config = dict(
    encoder_arch='resnet',
    model='image VAE',
    dataset='photos with spoken descriptions (Open Images, Localized Narratives)',
    train_examples=203450,
    image_size=32,
    crop_scale_min=0.5,
    horizontal_flip=True,
    bottleneck='kl',
    downsampling_factor=4,
    encoder_norm='groupnorm',
    encoder_activation='relu',
    encoder_weight_standardization=False,
    encoder_depths=[2, 2, 3, 2],
    encoder_kernel_size=3,
    encoder_stem='deep',
    encoder_avg_pool_shortcut=True,
    encoder_dropout=0.05,
    encoder_widths=[64, 96, 144, 208],
    loss='mse',
    latent_channels=4,
    decoder_norm='batchnorm',
    decoder_activation='relu',
    decoder_widths=[48, 48, 96],
    decoder_blocks_per_level=2,
    decoder_block='plain',
    decoder_attention=False,
    decoder_upsampling='nearest_conv',
    kl_weight=0.1,
    init='torch_default',
    residual_init='scaled_by_depth',
    optimizer='adamw',
    lr=0.0021,
    beta1=0.9,
    beta2=0.999,
    eps=1e-08,
    steps=10600,
    batch_size=384,
    epochs=20.0,
    lr_schedule='wsd',
    decay_fraction=0.4,
    final_lr_fraction=0.05,
    warmup_steps=210,
    weight_decay=0.2,
)
Rows from block 6 of the encoder of a small image VAE, named by matrix and row number. Rows with one number belong to one channel. Each number is 128 + 32 x the weight over its row's rms, rounded and kept within 0 to 255. All counts start at 0.
After each channel's rows are labels from the 100 images, of 14848, where the channel reaches its highest value: "colour at peak" is the nearest of a few named colours to the mean colour under the peak. Only what is clearly more common there than usual is listed. The data: photos with spoken descriptions (Open Images, Localized Narratives).
# convs0: first 3x3 conv (encoder.blocks.6.convs.0.weight, 144x144x3x3, each kernel summed), inputs 0-143
# convs1: second 3x3 conv (encoder.blocks.6.convs.1.weight, 144x144x3x3, transposed, each kernel summed), outputs 0-143

convs0.65 [117 137 115  99  90 124 112 106 112 105  87 147 190 117 141  93 128 154 101 168 121 136 119  81 110 105 120 127 127 123 148 205  65 120 105 111 100 136 148  82 169 133  85 128 128  90 104 123 140 140 102 128 104 115 131 136 120 148 185 113 145 114 175  61  43 123 152 121 105 125 192 214 196 113 130 120 143 137 113 134 100 121 136 248 112 113 117 170  93 125 217 115 120 119 117 133 101 110 110 112 156 100 234 171 116 117 115 124 143  99 113 150  97 150  99 128  77 176  94 136 167 175 117  89 108 138 127 111 153 137  72 108 132 104 160  97 119 113 101 177 134 132 125 147]
convs1.65 [113 163 140 160 119 187 150 148 100 127  98  79  83 134 125 171  99 146 119 140 182 165 146 165 196 154 164  93 110 166 124 130 134 102  93 124  70 114 108 177 143  83 112 118  92 140 121 125  69 179 151  62 152 123  81  94 210 159 103 102 120 147 180  60  99  88 103 134 130 173 100 125 157 165 189 196 126  97  94 168  89 120 131  78 115 115 122 141 104 124 140 106 136 138  88 139  82  97 148 114 100 111 140 115 164 151 123 106 130 101 125 155  94  36 198 113 169 129 107 167  94 145  96  86 181 133 127 119  92 160 121 133 107  97 126 123 110 153  77 162 136 138 121 111]
colour at peak: grey

convs0.69 [104 108 106 148  95 153 114  55 126 116 108  75 125 134 136 128 128 130 129 138 118 148  68 127 119 122 161 104 166 134 205 162 146  75 155 132  59 174 103 135  76 144 191 119  73  94 132 172 118 153 135 129 170 120 142 122 159 106 128 130 119 137  92 141 164 147 105 146 120 134 113 144 188 119 149 121 132  68 121 129 109  92 124 132 105 129  70  98 155 117 112 109 140 212  28 135 120 120 128 115 170 168 101 119 193 111 113  91 141 182 127 168 138 150 157 115 144  76 119 131 135 133 152 132  90  65 118 182  88 102 100  89 199  82 123 183  66 131  84 170 141 137  85 130]
convs1.69 [142 182 134  68 131 124 117 180 115 148 185 145 118  90 134 244 118  65 148  91 118 105  95  93 108 162 108 139 117 137  95 148 103 126  97 114 138  92 146  87  86 112  71 121 123 200  94 108 121 113 156 127  63 160 110 131 150 135 123  96 134 114 125 117  90 106 166  90 118 130 114 169 138 170 131 185 128 123 123  80 103 172  88 138 164  99 160 120 107  94 114 117  47  91 152  68 116  83 140 141 114 121 116  99 115 136 151 134  50  90 113  89 124 138 150 132  88 195  89  72 174 101  84 143 159 136 136 102 112 143 124 143  94 157  74  95 153 118 162 133 160 131 173  99]
colour at peak: pink

convs0.118 [123 138 134 123 115  74 121 160  93  67 155 189 110 152 120 128 132 117 137 123 141 100 126 178 123 119 128 163  94  84  83  47 108 162 126 135 175  55 132 139 170 174 100 122 154 103 143  60 130  95 130 129  61 118 129 110  95 117 124 125 126  57 114 211 115 202 157 136 113 160 120 132  51 123 136 112 117 187 130 111 115 170 119 165 119  75 113 128 212 155 128  86 160 162 196 107 113 143 220 119 120 111 149 125  79  72 124 104 154 125 145 141  96 124 118 101 107 168 150 145 111 132 116 131 143 139 126 144  78 126 144 159 133 133 133  85  77 136 172 107 102 128  95 144]
convs1.118 [133 109 106 152 145 135 152 116 132 135 102 142 157 103 116  80 138 135 105 114  50  15  91 132  60 145 118 136 152  94 159 128 147 137 124  87 150 149 126  73 113  95 164 153 117 136  92 146 159 177  87 139 151 161 166 139 132 104 163 137  96 195 139 156 148  57  84 103  75  60  66  39 129 121 124  94 118 133 129 159 164 106 163  70 148 135 127 113 123 129  79 119  93 126 111 122 163  84  77 137 141 128 129  94 135 121 150 180  79 141  88  77 152 108  98 127  86  81 133 119 110 115 139 102 109 149 139 157 127  32 116 136 150  96 120 135 135  77 141 137 108 148 138  91]
colour at peak: pink

convs0.16 [120  99 158 128 153 144 137 140 122 101 175 130 172 132 127 144 128 109 154 137  31  97 106 122 168 123 121 129  96  70 160  35 135 144 142 117 143 118 193 134 126 133 107 135 145 131 125 149  14 115 124 125  94 113 129 148 107 138 116 137 133 156 114 150 127 176 159 128 131 132 102  89   0 152 127 113 116 100 208 136 139 133 132 152 117 166 137 105 148 144  87 149 107  61  82 146 152 130 136 144 111 140 148  96 106 144 121 168  94 114 118 119 156 102 190 160 149 130 109 104 122 114 172 102 131 159 125 109 102 141 147 131 115 190 136  90 155  29 180 181 122 126 128 116]
convs1.16 [136 160 121 100  96 126 136 120 155 136  67 117 136 127 110 122 125  82  87  73 117 169 102 127  91 130 155 131 162 140  57 179 154 127 135 131 128 165  95  90  83  91 134 125  95 132 130  77 147 146 135 122 112 138 151 158 174  99 168 144  89 113  56 113 143 115  95 140  58 152  91 140 164 112 133 102 121  87  15 118 153 123  91  72 126  80 126 185  68  46 154  97 155 134  98  89 100 122 135 127 107 135 161  95 152 114 128  86  98 154 137 106 108 122  94 125  75 137 166 153 147 134 114 143 136  99 126  95 129 105 108  70 148  56 100 118 129 178 115  39 103 143 100  97]
colour at peak: pink

convs0.133 [133 123 149 104 134 151 116 133 128 131 180 167 128 121 136 146 128 117  93 157 116 129 150 110 163 111 146 131 139 111 142  99   0 129 207 125  79  98 130 152 101 140  97 118  57 129 133 178  68 108 130 127  85 128 112 121 127 118  88  97 126  63  92  94 111 176 120  96 117 158  98 148 156 155 200 146 145  82 146 103  86 161  73 170 116 129 136  75 156 158 110 102 160 130 112 133 138 125 199 135 135 181 129  91 119  64 116 168 146  93 137 174 161 161 124 161 179 164  79 152 122 163 163 122 126  69 125 185 102 184 120 155 132 104 160 129 135 128 124 129 158 118 139 135]
convs1.133 [123 131 114 147 104  85 148 171 139 121  98 157 138 109 123  81 120 146 119  84  76  76  86 137 114 135  47 134 106 127 128 178 115 123 100 123 164  96 177  33  80 119 111 134 108  80 121 134 105 145 107 148 100 142 131 146 106  98 186 167 133 160  51 153  95  87 153 120  37  85  92 120 127 127  87 115 101 143 112  83 162 126 156 103 134 124 129 117 139 100  92  77  95 138 152 129 136 103  86 114 114 106 136 108 102 133 127 116   0 100 126 109 151 113  88 122  93 120 107  73 111 130  79 113 162 157 126 108 138  90 107 133 111 114 119 108 128  65 158 121  95 144 138 120]
colour at peak: pink

convs0.137 [130 147 128 113 129 131 136 124 158 160 107  70 160 129 130 107 128 131 131 182 122 125 143  71 100 125 130 126 124 161  90 157 136 111 157 138  55 127 117  86  47 132 132 132 114 119 133 149  95 128 124 128 149 134 114 128 125 117  64  82 144 169   0 138 158 117 124 124 166 112 175 142 174 114  94 132 132 117 131  82 140 123 131 183 122 141 129 149 121 125 152 129 125 137  79  90 101 124 120  74 145 255 205  93 131 110 128 115 105 136 138 111 149 156 158 106 180 116 114 145  88 121 111 127 126 118 135 132 106  99 117 121 122  97 123 184 115 125 121 122 132 139 141 127]
convs1.137 [118 127 140 154 126 145 158 145  66 135 128 117 159 133 133 143 133 159 162  50 125  96  79 211 108 139  91 138 114 120 163 148 118 135 138 122 154 146 128 156  65 102 136 140  88 122 132 108  95 145 121 158 115 138 148  89 149  95 150 162 118 151  52 166  90 120  94 147 114 123  17 145 127 141 123 178 121 161 133 122 166 133 140 131 114 125 118 155 159 142  73  54 137 151 218 144  95 124 157 113 115 106 154 108 141 195 131 117  87 123 129 107  52 111 134 138  80 118 150 138 100 131 133 129 152 193 146 145 231 133 125 191 141 174 146  98 137 108  56 161 134 121 110 150]
colour at peak: grey

convs0.127 [117 134 129 148 111  64 123 153 154  79 144 210 112 150 150 124 128 167 127  57 113  89 130 168 173 128 106 156  92  55  79  88 106 177 140 122 170 118 130 139 196 151 108 132 147 126 124  43 133 124 128 127  78 108 134 125 103 129 127 174  91 130 154 156  86 133 166 138  95 128  91 126 104 114 108 103  94 229 120 143 187 141 152 156 124  81 125 166 179 155 125 118 154 134 203 140 114 134 146 178 128 112 164  77  95 154 118 114 128 138 115 124  81 112  78 108  81 158 140 147 117 143 108 114 140 201 122 110 135 155 158 124 124 157 150  35 126 131 167 100  84 121 117 106]
convs1.127 [131 104 100 106 138 184 122  60 130 122  93  86 115 121 114 106 111 124 135 125  86  64 130 140 107 132 143 103 160  77 143 134 177 118 136 116 118 156 113  77 146  73 172 135 153 147 110 169 155 155 130 117 189 144 127 122 135 158 167 114 110 153 150 123 176  91  83 135  97  99 123  20 158 144 139  73 151 132  96 109 139 114 136  60 143 124 133 123 129 110  73 115  76 125  93 130 132 113  94 136 150 140 135  93 150 135 144 132  78 121 123  50  61  97 133 124 145 110 112 136 128 120 193 134  76  29 134 146 106  51 136 111 152  54  84 161 122  80 103  87 112 145 125  84]
colour at peak: white; pink

convs0.31 [144 137 115 124 105 126 132 127 110 162 151  71 138 125 159 112 127 155  80  74 124 130 143  90 148 130 138 116 149  76 132 127 114  97  86 130  95 138 135 170  54 142 116 125  54 119 129 132 124 111 117 125 157 134 150 139 111  81 100 112 141 138  93  72 146 123 122 121  77 125 100 255 139 183  88 123 137 206 157 129  97 124  90 218 139 156 128 112 103 103 201 119 110 125 120 137 132 141 105  66 144 128 146  56 103 121 137 112 138 125 132  96 122 141 168 136 194 123 136 109 205 102 118 115 112 186 132 133 108 173  97 113 126  84 105 208 128 132  96  77 148 117 138 143]
convs1.31 [133  94 133 133 124 115 126 111 133 129 139 203 142 144 140  73 141 255 100 157  92 167 163 228 110 117 103 139 122   4  74  67  99 144 133 127 151 131 150 148 105 125 140 135 153 105 122 116 140  94 126 142  91 126 141 137 107 145 160 117  94 112 203 147 121 144  92 132 136 115 145  20  91 142  99  70  88 102 146 119 168 127 133  91 125 126 113 140 145 121  89 135 159 107 195 141 137 142 142 167 130 136 131 137 115  68 127 159  92  95 137 139 113 110 126 124  33 125 115 141 119 130 130 118 108 127 117  95 162 122 143 187 113 134 128 122 125 125 129 118 117  97  92 141]
colour at peak: green

convs0.134 [ 93 123 130 134 108  90 128 145 145  62 124 177 105 166 115 111 129 123 145  41 147  97 165 192 119 121 130 147 124 104  97  62 111 142 146 135 152  87 113 146 174 177 125 127 142  98 151  80 152 113 125 128  86 108 109 128  98 138 126 157  69  94 116 188 123 142 175 155 161 158 133 101 106 120 120 104  81 181 130 114 138 144 135 144 112 112  89 144 235 162 143 132 155 184 176 103 109 148 189 130 119 142 154  78 118 109 121  78 124 157 142 150  73 122 108 116 161 150 183 147  42 134 103 121 144 119 125 149  62 123 161 140 146 118 128  74  54 138 164  87  88 126  76 101]
convs1.134 [141 134 113 152 144 129 142 118 143 134 134 118 140 104  92 117 113 106 107 108  59   0  89 113  99 151  98 145 137  76 140 137 162 127 111 102 152 127 141 101 103  89 134 145 121 169  99 130 141 167 111 113 134 163 147 116 131 111 154 100  78 159 102 132 139  85 100 111  65  91  90  84 162 123 141 109 143 150 114 123 156 123 130  57 170 107 141 112 126 118  61 103  60 117 113 114 165  91 116 148 136 143 117  79 134 135 162 185  20 118 109  33  86 128 114 134  92 116 131 106 157 111 136 132 113 137 144 149 131  33 132 162 150 118  75 111 161  84 151 120 113 158 163 108]
colour at peak: white; pink

convs0.49 [114 143 139 131 128 151 118  65  96 113  72 114 118 154 119 123 131  81 139 105  97 140 145  92 134 101 168 123 184 128 191 153 139  47 121 141 101 141 117  97  95 153 162 121 105 104 157 193 141 134 130 130 178 112 117 133 150 124 100 127 122  87 118 117 170 184  80 160 118 157 129 147 144 166 183 140 149  93 150 118 109 114  80 127  98 116  67  81 190 124 147 109 119 192  68 129  95 138 181 109 150 109 163 100 175  72 110 102 112 147 143 149 137 145 200 114 130  87 161 134 143 153 144 146  92  89 119 215 105 129  97 107 212 109 118 133  37 160 117 147 135 128  84 172]
convs1.49 [141 140 138 125 132 102 137 200 137 142 165 166 139  67 124 178 126  87 123  82  80  55  80 124 105 180  80 155 104 142 110 122 120 130 103  99 166  81 177 106 115 109  85 124 102 179  74  95 135 101 130 127 103 178 143 127 121 127 147 100 107 128 102 134  85 117 158  70 103 104  87 161 118 140 121 163 119 135 124 129 115 172  93 102 173 113 152 115 128 136  86 108  89 102 159 105 158  45 141 138 120  99 121 130 105 171 157 169  36 121  98  72 104 145 119 140 118 160 103  56 162 126  83 131 179 132 143  87 115  89 166 173  84 154  97  71 167 101 169 101 152 141 167 101]
colour at peak: white

convs0.12 [113 125  68 109 101 139 120 112  93 156  96 130  96 121 162 129 127  56 146 120 117 135 143 122 140 122 124 113 137 127  95 115 160 119 246 120 177 130 113 146 135 116 132 120 189 132 118 132  97 111 125 126 174 122 113 140 131 118 107 114 114 111  96  86 172 145 130 126 162 100 136 111   0  87 113 131  53 115 146 144  89 120 151 187 115 115 126 213 143 128  52  89 103 126 117 129  99 122  99 203 125 238 154 117 127 134 119 175 116 154 120  78  88 138  86 112 128  95 102  90 119 152 119 113 115 156 124 102 192  84 147 124 132 107 136  97 136  97  97 116  99 152 105 137]
convs1.12 [120 109 183 135 117 138 121 122  80 148 154 134 157 135 142 144 152 121 151 143 154 110  86 140 108 128 161 154 105  79 201 144  98 150 200 123 136 137 153 141  97 109 144 135 116 160 129 113 138 103 142 158 144 138 154 121 110 131 163 111  49 153 138 166 121 103 100 155 103 151  72  62  61 137  94 138 167 167 136  64 143 139 108 100 129 155 134 153 137  93  39   0 133 119 200 144 114 138 161 110 157 135  85  76 123 145 126 141  72 100 126  96 129 129 140 141 121  85 166 169 128 134 148 146 129 115 130 131 110 224 140 174 127 154 108  69 135 100  95  87 102 142 152 113]
colour at peak: grey

convs0.120 [131 143 144 101 163 182 112 122 106 184 184 154 147 112 125 187 126 119 108  85 119 127 154 120 128 107 129 125 149  97 143 129 112 121 155 123 102 120 124 169  88 119 110 118  45 195 130 131 152 127 127 126  99 124 116 145 145 132  75 102 157 106 133  70 125 103 117 108 114 141 138 161 158 179 186 174 111  56 166 111  88 146  95 108 126  74 149  80 108 149  98 113 143  95 121 129 100 123 158 133 168 146 121 110 132  94 117 174 140  74 131 159 255 180 197 158 100 146 156 173 153 145 153 130 110 126 121 136  76 159 135 185 131 138 133 146 168 171 149 124 168 115 206 185]
convs1.120 [138 136 126 124 111  59 146 182 126 133 113 160 140 117 127  65 119 127 121  89 127  72  89 109 101 136 115 144  99 130 104 121 119 123 129 126 174 105 131   0 113 134  97 131 125  59 127  86 154 120 114 127 112 139 107 161  70 123 149 223 103 109  92 140  64 121 139 147  66 138 107  91  93  89  81 108  94 171  79 104 119 135 173 132 145  55 130 115 127 102 103  99  97 126 161  98 142 117 119 137 103 130 109 109  90 165 139 123  63 138 131  88  96 123  60 135 132 146 144 101 112  88  68 125 187 103 134 107 110 152 133 119 117 144 126  66 129 110 181 108 123 129 113 139]
colour at peak: cyan; blue

convs0.115 [152  97 100 104 139 115  30  88 144 108  92 115 148 128 136 140 129 144 113  99 141 140 136 113 106  90 125  99 116 131 147 112 183  50 132 152 131 111 121 188 178 127  98  63 139 143 132  95 103 103 162 129 107  93  59 186  94  96 134 115  95 136 127 125  89 117 156 105 225 131 147  48  55 113 140 167 207  71 120 160 126 141 141  79 134 103 113  97 156 150 135 141 138 155 115 157 111 158 156 129 128  46 147 147  79 101 103 109  93 144 145 152 153 124 135 149 136 138 132 113 121  85 154 164  88 131  69 137 109 168 108 110 123 130  87 174  93 134 122 132  78 103  75 155]
convs1.115 [137 182 109  93 140  96 119 134 139 127 168 161 127 104 104  79 105  69 153 153 122 108 129 131  93 135  81 101  65 121  84 131  87 106 189 117  98  66 108  95  76 116 106 113  44  95 106 104 143 124 121 102 105 137 126  43 141 141 104  65 103 108  66 110 102 101 123 126 203 161 138 144 162 109 101 138 161 147 176 107 130 144 111 184 146 160 128 110 128 187 145 181 145 115 102 129 140 105 104 121 116 126 122 152 120  82 126 177 179  67 115 156 114 101 148 145 204 137 117 122 153  86 122 121 138 133 120 113 152 159 114 105 117 154 117 130 157  84 153 141  31  88 190  89]
colour at peak: white

convs0.102 [120 116 147 121 119 162 134  98 118 140 132  82 141 118 118 117 128  72 208 174 181 142 123 135  72 138 149 110 145 157 178 150 190  66 100 142 108 146 141 131  97 133 174 118 140 100 138 192 115 137 131 128 160 149 136 127 147  94  76 116 101 109 111  66 158 196  98 127 106 135 132 117 194 122 154 147 125  88 125  99 158 120 100 136 122 142  96 155 149 133 114 114 120 196  57  97 135 122 110 111 166 129  88 140 172  85 128  56 134 188 146 138 139 112 221 147 150  71  92  89 112 118 125 132 126  94 137 214 124 141 108  96 169 122 102 160  73 121  88 186 183 111  95 132]
convs1.102 [130 167 150 151 129 115 153 215 102 174 121 183 153 129 129 142 130 107 114  33 102  75  68 119  99 149  88 146 116 176  61  98 129 131 124 127 163  91 120  54  78 141 115 138  96 167 141  84 138 121 132 108  93 146 118  87 139 123 163 130  77 128 102 129 132 139 167 136 113 160  40 141 118 143 124 155  93 133 144 165 129 140 103 126 124 130 146  72 130 118 122 141  89  73 119 131 171 122 149 162 133  50  70 125 130 133 145 173 132 140 134 107 141 110 100 126  84 154 125  34 172  73  62 135 181 160 135  98 108 159 163 133 113 150  94 102 155 169 174 117 135 152 118 110]
colour at peak: black

convs0.33 [167 124 106 112 118 138 143 120 100 133 154 132  97  96 118 106 130 109  88 182  91 129 138 110 103 143 119  84 116 122 130 140 145 128 133 104 105 183 177 178 118 125 117 145 123 120  82 143 108 128 112 129 129 138  84 163 133 122 117 133 146 159 145 111 118  75 100 131 168  83 156 122 117 120  53 127 217 133 135 110 122 106 107 151 152 112 146 136  23 132 127 121  55  61 112 113  98  90  21  75 128 125 195 109 141 171 136 147  29 101  97 105 125 171 160 108 129 124  84 108 123 146 158 121 117  74 141  67  99 144 109 111 118 121 150 110 162  68 109  87 112 123 185  76]
convs1.33 [ 87 152 131 143 133 116 111 144  90 142 153 100 163 170 148 162 177 112 110 126 113  64 141 167 117  90 141 168 168 160 139 150 146 168 100 175 124  86  76  72 110 135 150 122  67 140 186 129 136 112 164 196 128 115 157 108 142 116 116 114 118 108  96 198 155 108 162 187 113 132  92 183 155 166 172 113  65 144 166 148 183 155 142  65  91 132 140 160 157 163 116 121 108 170 127 134 211 202 131 163 195 118 111 149 142  86  93 153 119 169 187 130 170 155 148 155 175 118 129 134 154 109  92 181 142 188  97 156 133 126 143 145 153 151 148 156 131 109 137 157 139 129  97 142]
colour at peak: black

convs0.71 [ 74 114 115 227 108 113 133  64 123 126  63  98 126 155 118 104 127 183 126 104 116 163  63 111 146 124 138 113 137 115 146 108 182 128 132 117 115 181 121 171 162 123 210 144 140 146 122 135 125 173 127 129 143 101 147 116 156 107 134 198  57 165 160 179 145  85 123 145 100 113 102  96 116 116 104 102 118 108 131 123 149  77 170 117 100  93  63 100 137  99  97 109 163 186  45 175 136 121  76 127 167 119 124 117 191 122 109  93  99 167 103 120  82 174  95 127 149  75 113 124 118 116 134 108  92 108 121 145 114 117 113  90 197  79 146  91  97 102 111 109 150 117  88 110]
convs1.71 [135 166 115  21 146 191  99 111 124 140 119 114 101 114 117 192 107  29 120 121  97 154 125  71 101 141 145 124 145  76 156 137 144 118 132 123 123 101 133  95  97 126 101 121 107 219 108 136 116 110 170 113 156 139 113  93 152 137 126  44 113 133 101 109 177 135 123 116 134 138 103 118 138 148 147 148 139 100 112 130 119 150  84 137 155  92 164 112 121 127  77  90  67 113 127  28 142 108 148 140 151 110  94  60 137 123 142 172  95 109 123 115  84 152 165 136  98 162  71  66 151 119 152 151 103 110 133 135  78 102 131 165 133 107  33 167 153 119 134 125 152 140 146 100]
colour at peak: red

convs0.39 [ 89 103 114 216 111 108 125  70 124  94  66 107 126 169 133  97 127 163 131 125 123 162  92 115 165 119 147 127 132 129 147 113 154 119 126 128 130 171 128 186 170 141 221 138 170 122 132 122 137 161 135 129 155  94 135 117 145 122 169 186  37 148 157 160 152 112 125 154 125 119 103  84 137 107 111 119 142  98 146 132 136  91 178 120 107 113  52 130 168 108 119 121 163 187  71 155 122 134 100 125 172 111 125 122 187 130 106  69 113 205 114 124  67 155 110 112 151  64 105  81 117 109 120 121  96  91 118 156 130 108 128  86 197  75 137  95  76  99 109 129 145 114  65  97]
convs1.39 [144 168 119  28 153 217 107  95 112 135 115 106 106 103 124 194 118  43 130 111 106 125 123  83 119 159 143 124 144  94 155 145 147 122 131 106 125 119 123 101 104 123 120 132  89 223  87 141 119 139 169 120 152 153 127 101 173 122 105  36 101 132 127 116 178 125 119 110 131 131 110 107 138 132 153 154 145 109 121 130 122 138  64 131 164 119 172 136 116 117  83 102  55 122 110  86 153  83 139 138 157 103  98  78 164 113 156 175  80 107 103 110  64 152 165 137  99 148  75  72 167 119 148 148  91 108 142 147  69  96 121 165 140  95  51 147 154 125 127 129 155 139 156  96]
colour at peak: red

convs0.131 [111 123 142 135 101  92 122  99 152  13 104 127 120 183 115 112 130 116 157 128 126  97 159 153 131 123 158 146 152 120 146 105 166 105 134 153 131  97 110 134 138 179 150 122 123  89 168 144 142 124 136 130 133 112 130 141 117 136 139 128  65  89  92 114 140 182 155 181 144 158 139 127 121 142 155 116 143 128 135 123 129 127 114 141 121 138  62 127 244 135 140 149 154 244 123 110 112 159 194 103 121 124 144  89 148  81 126  48 132 163 158 144 114 130 169 113 158 118 159 137 113 137 116 148 114 115 122 189 113 116 120 116 177  99 123 120   6 127 128 129 101 150  33 122]
convs1.131 [145 133 129 147 137 137 147 143 123 149 136 104 143  80 116 148 124  76 123  77  68  11 100 103  85 176  93 146 144 120 135 137 134 131 109  86 147 120 127 116 109 117 127 150 102 172  75 116 151 160 102 116 118 169 162 103 145 126 132  68  92 135  92 128 140  94 133  73  85  80  92 140 164 137 151 151 138 143 133 123 152 127 122  72 169 102 151 153 115 130  92 128  47 122 118  82 189  50 113 158 133 128 100  96 144 137 168 182  40 136  84  82 113 145 115 142 109 132 133  93 156 101 103 130 128 145 152 140  95  39 149 171 137 144  79 112 179  99 177 143 109 166 178 121]
colour at peak: white

convs0.83 [119 110 137 124 122 135 120 129 113 109 152  77  88 129 125 121 126 174 111  47 136 129  94 152 118 124 103 113 143  52 143 150 128 138  66 128 104 117 128  95 144 117 126 120  88 116 125 116 192 107 127 125 105 117 139 168 120 105 105 134  87  92  92 115  56  98 147 116 126 116 132 161 170  72 102 127 198 113 160 156 129 119 125 189 155 162 128 122 157 192 129 129 149 116 214 152 167 127  66  92 128  87 103 134 122 144 116 138 219 143 124 157 155 104 120 142 170 126 152 140 198  86  97 103 137 156 121 151 173 113 169 137 107 132 101 223 131  75  52 142  50 120 117 151]
convs1.83 [130 148 118 124 133 118 126 111  85 113 138 156 131 130 105 104 130 173  95 145 114  92 149  89 100 120 150 115  93  25  84  35  71 120  27 123  81 158 130 132 116 121 133 127 186 116 118  79 150 132 123 110 119 116 136 104 120 113 177 133 167 103 175  97 113  80 126 139 127 149 130   3 153 154 124 128  69 134  95 124  35 124 113  86 135  98 126 169 139 118 102 155 122 126 106 118  86 121 144 186 126 112 111 101 136 141 120 128 123 130 128 127 163  82 133 111  99 152  93  92  73  65 136 127 123  35 120 119  84 117 118  86 152 126 116 151 133 136 153 102 150  94 125 110]
colour at peak: grey

convs0.125 [143 105 147  90 132 117 121 111 145  98  89 120 174 117 119 123 129 181 167 144 130 132 162 158 143 125 138  93 129 156 120  97 103  94 140 125 104 129 118 146 110 137 117 118  65 127 123  98 154 105 135 128 130 132 124 107 117 107 171  78 217 148 210  99  79 149 165 102 128 127  95  85 188 110  98 153 135 140  96 170 180 123  37  41 136 181 132  25 102 126 137 161 109 128 106 221 168 126 147 111 135 104 169 148 109 131 132 105  56 136 126 109 105  91 167 119 158 131  99  71 210 147 140 158 111 146 124 109 137 189 112  92 117  97 134 156 123 122 142 147  91 126 116 116]
convs1.125 [121 147  83  48 110 102 125 145 129  93 127 200  91 115 143  86 111  11 102 106 164 141 177  84 197 139 114 106 101 137 101 102 131 105 143 124 160 132 135  65 129 115 123 123 139 106 124 114 173 124 148 142 107 141 114 105 145  82 137 155 147 100  78 163 128 113 189 145 165 160 156 170  80  42 113 107  88 139 156 129  87 144 151 192 126 111 142  95 131 157  78 143 108 102 161 105 156 119 129 142 118 131  95 175 128 114 127 189 160 103 123 178 170 163 151 128 102 132 123 142  57 131 106 128 144 128 121 106  61 119 141  92 107 128 188  84 131 162 153 150  66  96 100 110]
colour at peak: blue

convs0.96 [143  96 152 115  92 114 135 123 208 132 130 132 143 126 142 102 127 159 133 149 184 119 132 122 107 122 142 149 101 123 163 181 141 131 171 123 166 121 107 150  57 145 127 130 140 123 132 144 110 126 123 128 130 124 118 137 129 165 137 105 134 144  27 115  99 147 109 135 155 135 118 152 169  69 143 123 135  77  50 131 107 123 125  55 129  47 120 188 135 139 159  73 161 110 119 194 148 128 159 118 118 139 227 144 125 124 122 173 151 144 131 123 140 146 205 178 210 151  47  57 109 156 150 150 132  99 128 142  74  98 135 143 117 122  68  66 134 146 105 118 108 101 130 119]
convs1.96 [127 170  90 113 144 110 142 130  95 119 107 132 102 126 143 141 130  94  62 127 100 108 119  50 156 130 125 104 135 166  97 129 147 126  83 126  62 118  89  77 112 130 127 133  52 110 130 148 163 154 123 122 105 129 111 142 151 100 122 135 128  79 118 103 113  99 144 122 113  88 152 108 155  16  99 171 137 141 206  98 115 115 117 184 133 108 128 100 132 102  88 154  96 148  96 100 122 124  47 122 136 111 137 130 152   0 132 107 123 134 126 139 123  99  90 106  74 133 176 146 110  37  75 109 133  98 129  92 104  54 101  81 127 126 162 106 128  99 130 149 132 114 157 128]
colour at peak: white; pink

convs0.59 [121 146 139  91 163 155 123 160  91 190 197 168 159 109 141 191 127 104 112  90 120 138 147 113 194 115 111 172 149 117  95 119  80 140 135 120 127  91 144 185  86 110  87 119  87 222 123 114 140 112 129 127  91 131 102 133 135 110  89  88 152  97 122 148 109 109 111 105 118 131 125 155 132 143 162 174  91  96 159 106  90 176  74 124 124  62 176  54 119 148 117  90 163  76 157 123 111 121 162 131 190 102  98  99 104 101 117 184 142  62 125 174 144 171 171 159 126 168 130 140 156 127 113 124 136 121 122 106  81 138 140 181 100 131 151 132 179 151 164 115 179 112 205 166]
convs1.59 [140 129 125 163 114  85 155 159 125 161 121 121 163 130 131  30 140 162 129  73  93  67  71 114  95 127 140 142 105 127 143 122 126 132 117 124 171 144 103   0 113 137 139 142 128  30 136 113 158 133  87 116 127 130 129 141  70 119 144 231 119 143 120 143  99 126 148 154  86 148  80  64 120 108  84  85 127 172  89 138 149 111 200 113 133  77 113 104 143 127  87  97 127 145 158 111 149 133 127 141 121 123  77 116 104 157 139 129 106 161 129  76 115  99  62 106  77 140 136 108  96  91 110 114 160 124 133 124 104 123 126 112 126 130 138 111 106  93 160 108  91 127 110 111]
colour at peak: blue; cyan